From a checkpoint of a small image diffusion model.
Model: activation gelu, layers 8.
Training: adamw at rate 0.00084, 7300 steps.
Data: trained on stained colorectal tissue patches (NCT-CRC-HE-100K), 45211 training examples, 82.7 epochs.
Rows from block 3, named by matrix and row number. Each number is 500 + 40 x the weight over its row's rms, rounded and kept within 0 to 999. All counts start at 0. Numbers have three digits each. After the name is the row's rms in percent of the matrix's.
# router: router (model.blocks.3.mlp.router.weight, 64x256), inputs 156-207
router.10 137:455475484491491529511513472501457477480477478518463478472531479509439490481413542559537480503471513425489461521449472444474511513490515487504557536506438505
router.11 093:450546463550492516517523539508450491507446483467564492424476512463518495509539378534495491514522529578421494550462505473577516493423483522491515471478543443
router.12 085:519460493499503462550520481492507530464549518402535521467481483497609492513466498472425543508583495467503486512509530441472500580528470482487509447536404436
router.13 131:507516507505500548489499562524480496498498481520496438539552500494498492502417518505468469520566538543450557504477451520542481472451538566483509549487462475
router.14 097:493521535511496463546500480569571457512462423528443473481520556531443457521489591480505491561464450492469554527502526453459508475502520481512569561477448532
router.15 114:477522508474477455527468512497586475598563517514494454561552527523487498500461523462512463484522496507471488524481433467519501482513497444472463525535431632
router.16 090:495473584453500538482446471514529554524514426467542496489516518518519498475503519541505600541450472495489491475524549485470511469478491519494481421501448513
router.17 107:420524537579511454504556477522548479532491426472460511521514561469467442533440505495493538552473468520509511442483583566486461499497532516500532566548493501
router.18 103:491500530449555577502423492604480487486541508473517465490500515517477509483462549523497443492485618473508456564511528580546565486487489600442485527423514517
router.19 082:443484574486499511481459531468496458505476492457544523459508449493517496533568485454501457454501513544482439539502465430520532510496482420510503530497500506
router.20 116:467483544469438519462542474530481531480434478486375473563492508562520481508482474458487482475522549556510558519455443484524596539471489524517493528539489480
router.21 086:465460549492458455457492518545426497478493573419548481417520460452554510481475489499535437401438527502444487499432513527472538485502497460449513535484452548
router.22 087:532457414517563476466571503511524523456449416571562506516495462464548514502584454531519486492506547468502462566545548456540550499500503519473581506495545482
router.23 114:560444556521416457532485484466462439472497475511505456610499508555505512577487543511508559541496471493476557566553500520455527476510542583495536527482460599
router.24 098:480542445540462522460450457512560518440549497497521485516527455518528500494496455441513494543484553473546436481513460478490466562553487491523498493537512474
router.25 090:502516440495480464473498512513508496528467518497552467456463585465492578520548461518520549442566424500544537543487535466495484490476432397545571473546467498
router.26 085:463483470516435487498498544541530527436476474438537505491460498475528509543548414484447552565537470464565446464532538528494493463509450484456513464445570432
router.27 090:467477434527550524421516458535444413432511535524492446521480507504494565531527453521484504511487592480478451510501435526454486489555506561456554525461484484
router.28 093:463505469549491489518498456432528502530526510467507549495470517417567487573546531432506499530526477538469527479503511520485566512596479465503497495491517368
router.29 107:508512586459557457489491506460559492461484513508417469480533482455529456471471560480547529518461573511559549463469582451523445480498488520537590541478443539
router.30 100:465477463490476439503573459445553536577520540438463613501521519514481502450477453515463492479459415467489491474443538529503487511529484468484468515543487532
router.31 120:441560475553514454479479495507555472610533488477488462539489564632505500455539532453437426482497461478439499544530445531444519498534492421495485526479474575
router.32 101:463564484511574461469406474429482490559482512485480481540465595598477500479534492435468451551444493536490496522508431467529482508499559475593490468404490565
router.33 092:452465454539577519486482436491494537501533519556496457474546481367547596482529529503510479482430521545474482469448490452460467492549499507566525468512548529
router.34 127:567526520533490500456531461433503508589482550545415496537479496489464507449467567506474511498449447493508451474564529475406464476522546514473551561433531523
router.35 086:471445494452509497527466454494501468451463487458589548475437476455472540496538440485474576411492516472486492427441442478490530489488475478549486445524436477
router.36 086:491448516468587552438529502515518419494499549501514510476447464463526541456511376501510500500544545498466472486542525418456486484495486452518482513474491465
router.37 090:448515447474547505489546497546538549446421491519529418457516493506566507483545424559476555590576535495496536460530500524513444523432525555491502464492514593
router.38 095:509522540536552464504516539443445501511481520512574592578481501408519430459515414517516517525610525525538490472493444561503471488543460592488518494529475546
router.39 093:465579497590527509537505487513560510512477503421448503476518530491494517489454508428475465469489506520521483499509561496527470467431469498537477536479587581
router.40 092:513526522525461511394539477526525475509501511512556515440513474553521537522491458500538555522501573527529553525536553502486540577493459529479505533534495562
router.41 092:473439494543448464514523474488497525423458560543524530435490489537513457503503446509547526453480491478432504476495551608528574492512468472407525486576543399
router.42 113:478464456415454437525481594526566531531551492544523488537489484537428534627505518457512457534547442529454517534543511508530519526452503484455421552525478509
router.43 098:434455467520442517505467456527526486507502525515553462502498540518509566492557447580495533493503481529505508476504590532485538465525562531499438457432560448
router.44 116:523510522458520532481513597555499541543493487476498473531528465473483497577383494425540473523471520559491452520572542540547521520501393470480527522508458517
router.45 094:497454456507490615508523530515554456501422455495515481459442456516520628494543461410483484525483521503522513536493537461504477474502532467475512433505501525
router.46 098:496484473452508455541519447560548550510489454507530523473503470463484496528472538473481484491569489531438509461487487491583487462537503427536545506523426452
router.47 095:569438530467429533498490531471485522462533569428536529442483494485495426505521466449564514510527474510458489467499533443495517473523448468478496470478468445
router.48 123:458442542499524518545545537521525490477491509540548443547497503483502559557460600577538518512452461451495422465537528532477521494496484508522518426475454484
router.49 087:505513559537514462516515404475448481540548492463509510446498446534502461474576521452513508504487527534447431411460556531471522495556498485522495537480507542
router.50 087:480477423465501526542523453553478459506504563538495508467486536531507441485514409481516488463423521473410507561449495518476518524541561645567498511425541535
router.51 136:537535514507492472550503549456499490524428473527415499546488473533445508485460546551470491512552469545530516473442488484509503437503515512456531558512531541
router.52 091:491446544553450515476530502510486472480534530456557532572453533505509446578503406460456543530489402505483488499432486552501524492507466449547526452543563477
router.53 116:485500560435550472543511544490549542502469474541489465531475517507504513578391535527501468458527433539507501568433445533500461478476482541439441608512456479
router.54 081:557500471551503531461512524540467463534470537416561514474499495507577516513532455515455544517551424438446504432525510513497513513491527513496508512465494548
router.55 081:526470480515506460506504536485520479575500496473582533487424458443508584521531477495367537450519518490555516475457548433512473533504464510506518436505486516
router.56 086:425444445507459509461491489582482463542503499470520578439469477493527508506509445457516515522574510506483484506507501440546507589473484502445548507543493524
router.57 091:477523447489503499497438463587438499455469520489535513460511502540555497444540426505523457447542519495508473394543518475556533535520515522494520455497486396
router.58 090:448448484489470493508465451550498477517491518515499527426555486465492487492471523472451488531533456558470500460474507430431522477535511483537466488425596576
router.59 089:482479408487539483539485523549572535489456553446530492522516428484513476486467463484565508532484495533507490380459434467511510489513574511510500431501476481