{"horizontal_flip": true, "objective": "epsilon", "cond_dim": 192, "moe": "top_k", "width": 256, "positions": "conv", "optimizer": "adamw", "lr": 0.00084, "beta2": 0.999, "eps": 1e-06, "l1_shrink": 0.003, "batch_size": 512, "warmup_steps": 360, "weight_decay": 0.4}
Rows from block 3, named by matrix and row number. Each number is 128 + 32 x the weight over its row's rms, rounded and kept within 0 to 255. All counts start at 0. After the name is the row's rms in percent of the matrix's.
# ada: adaLN modulation (shift, scale and gate of each sublayer stacked) (model.blocks.3.ada.weight, 1536x192), inputs 96-191
ada.667 018 [126 133 105 126 132 128 111 193 134 135  95 133 106 127 131 122 117  90 109 134 153  93 126 161 154 130 150 134  81 120 162 129  41  89 128 184 103  49 159 136  78 132  92 132 104  28 128 155 131 155 120 155 189 199 110 126 134 121 139 194 105 208 133 139 124  83 141 169 119 112  53 126  99  90 123 128 134 123 130 149 210 125  22 115  89   0 113 144 133 138 135 133 107  96 131 175]
ada.668 008 [135 122 124 135 122 145 140 121 122 122 144 121 136 129 118 142 153 137 138 122 124 119 150 127 119 124 120 147 184 145  98 100 139 136 139 118 119 145 106 124 220 121 151 136 136 225 121 114 139 121 141 122 125 136 170 185 122 114 122 112 144 127 121 124 145 139  54  80 147 172  98 148 126 255 126 166 122 187 120 124 123  86 255 140 139 255 163 122 122 121 123 121 138 223 125  77]
ada.669 033 [117 150 114 122 136 115 110 209 152 146 104 157 100 147 146 123 140 123 105 148 180 136 149 133 144 134 179 115  89 125 131 134  89  84 129 161 124 128 132 159 114 145 107  98 108  60 151 127 118 159 117 133 165 201 127 188 145 124 139 171  71 208 145 144 118 102 255 192  99 115  90 122 102 113 146  99 145 119 108  72 205 255  90 100  82  99 119 181 146 145 150 145  86 122 130 179]
ada.670 031 [127 131  94 126 131 129 122 183 131 132 110 132 122 138 140 127 151 134 118 131 131  88 172 130 130 131 209 128 124 126 129 112  96  65 126 130 109 133 135 184 123 131 125  78  98  30 139 131 145 136 125 131 162 174 124 239 132  46 131 130  54 156 131 133 126 104 105  86 124 154 116 129  75 198 149 131 131 121 121 112 182 121 123 125 112 101 124 157 132 131 143 131  84 165 130 132]
ada.671 006 [141 124 144 139 122 155 133 137 106 125 129 124 160 103 126 153  73 114 140 125 127 122 121 128 125 120 131 148 173 131 130  29 139 139 129 127 154 115 129 121  81 125 140 105 135 185  57 155 171 126 132 120 130 125 118 157 125 195 127 125 206 145 125 122 136 143 208 255 195 150 138 139 163 141  38 183 125 138 161 214 131 156 145 145 134 120 130 122 124 125 123 125 133 150 124 140]
ada.672 009 [134 124 124 129 124 121 134  81 123 124 139 123 137 126 123 107 213 130 137 123 115 153 125 103 121 123  26 134 136 132 132 117 166 138 137 117 108 162 128 108 142 124 132 177 130 188 129 108 108 113 136 117 121 105 129  51 124   0 123 109 149  85 124 123 140 164  66  20 146 129 154 132 124  86 228 111 123 143 134 135 124  70 121 136 134 153 136 121 123 123 123 124 138 130 124  88]
ada.673 009 [130 125 172 130 127 144 141 128 109 104 153 125 133 112  87 125 148 151 132  76 127 105 124  84 126 126 132 141 127 128  37 128 165 255 145 107 138 153  74 124 255 120 130 134 176 127 129  87 131 112 132 105  18 125 118 137 118 118 113 111  69 128 111 126 137 130 122 126 131 136 126 127 202 172 139 138  82 119 127  87 117 119 218 136 135 131 129  75 122 121 107 109 154 140 130 123]
ada.674 032 [131 118 136 131 122 135 149  47 121 110 175 102 159 126 105 132 143 152 141 108 109 158 125 118 118 112  94 131 164 138 126 132 186 140 141  86 134 177 105  98 214 115 159 127 132 190 111 129 134  96 148 108  40  62 155 123 113 129 104 115 150  44 113 111 137 146 101 115 148 144 144 135 130 200 116 135 114 134 130 131   0  99 248 155 152 230 151 101 117 112 104 109 146 182 112  86]
ada.675 075 [147 105 130 130 106 164 155  82 109 108 166 106 168 113 120 148 127 168 147 107  79 121 134  85  99 102 112 144 207 163 103  77 165 131 128 101 133 149 110 120 164 111 166 106 129 186  95 105 170 107 151  94  96  65 158 150 110 133 104  70 172  77 109 101 161 145 103  89 176 188 135 169 129 217 107 172 106 176 141 143 106 105 207 163 148 191 179 106 109 106 109 107 130 191  95  63]
ada.676 008 [136 124 123 134 126 141 136 182 125 125 126 124 125 131 123 138 196 155 127 124 137  80 130 116 125 125 154 126 125 148 121 152  93  66 148 126 139 157 121 142 164 125 137 106 132  31 134 131 166 121 135 125 210 194 142 187 124  38 123 126  24 181 124 126 131 122 164 136 107 139 127 138 104 162 136 126 124 111 124  70 169 175 122 133 130  69 131 130 124 124 125 124 122 131 124 150]
ada.677 032 [122 147  94 122 128 130 106 183 163 144  73 154 114 160 140  99 162 129 127 146 152 108 129 179 143 138 179 120  81 103 173 153  86  51 137 149 112 155 166 161  91 143 125 123  98  34 150 188 135 141 106 153 160 195  94 133 146  61 146 187  89 168 143 139 121 119 156 123 106 110 201 130  86 123 132 123 149  94 120  96 142 154 102 116 116  36 100 168 148 144 141 145  88 122 126 172]
ada.678 019 [126 129 122 125 129 132 128 107 128 129 138 129 131 128 129 128 132 155 125 129  96 123 139 122 117 129 129 123 156 136 111  84 143 121 117 107 121 164 125 129 247 129 136 125 124 152 127 114 127 128 131 104 111 116 152 143 128  51 128  82 131  91 129 128 134 126   0   0 152 160 167 128 118 251 126 139 128 138 127 120  82  34 241 132 127 193 142 129 129 128 128 129 125 190 126  75]
ada.679 015 [126 132 122 126 133 112 121 151 132 132 125 132 122 135 132 129 122  84 116 133 130 127 134 192 132 131 130 123  97 126 151 126 119 111 125 132 110  85 144 133  16 132 123 128 121 128 141 120 127 133 126 135 213 162 132 101 132 103 132 131 183 168 132 133 120 115 102 101 122  89 107 125 112   3 147 117 132 130 127 135 186 117   0 118 120 121 125 132 132 132 134 132 123  66 134 170]
ada.680 048 [137 111 131 130 108 131 142  87 111 121 142 108 143 124 113 132 192 136 176 119  85 104 128 116 104 112  52 130 150 191 127 127 176 129 166 107 111 145 125 127 169 121 150 126 130 203 113 127 186  86 149  91 127 138 172 125 119  76 118  74 164 122 116 118 178 163  20  42 151 129 182 147 118 135 111 132 118 169 145 175 133  41 169 149 147 197 155 115 100 113 121 117 131 139 106 127]
ada.681 023 [126 128 138 129 127 129 127 146 128 128 120 128 127 127 128 125 126 117 128 128 148 129 126 133 133 128 140 127 113 115 132 146 115 126 129 135 134 126 130 128  93 128 127 111 130  95 127 141 127 128 124 133 129 128 116 137 128 255 129 177  76 135 128 127 126 127 255 255 109 112 102 120 152 109  97 128 128  87 129 126 128 214  79 127 129  73 116 128 128 128 128 128 128 118 131 151]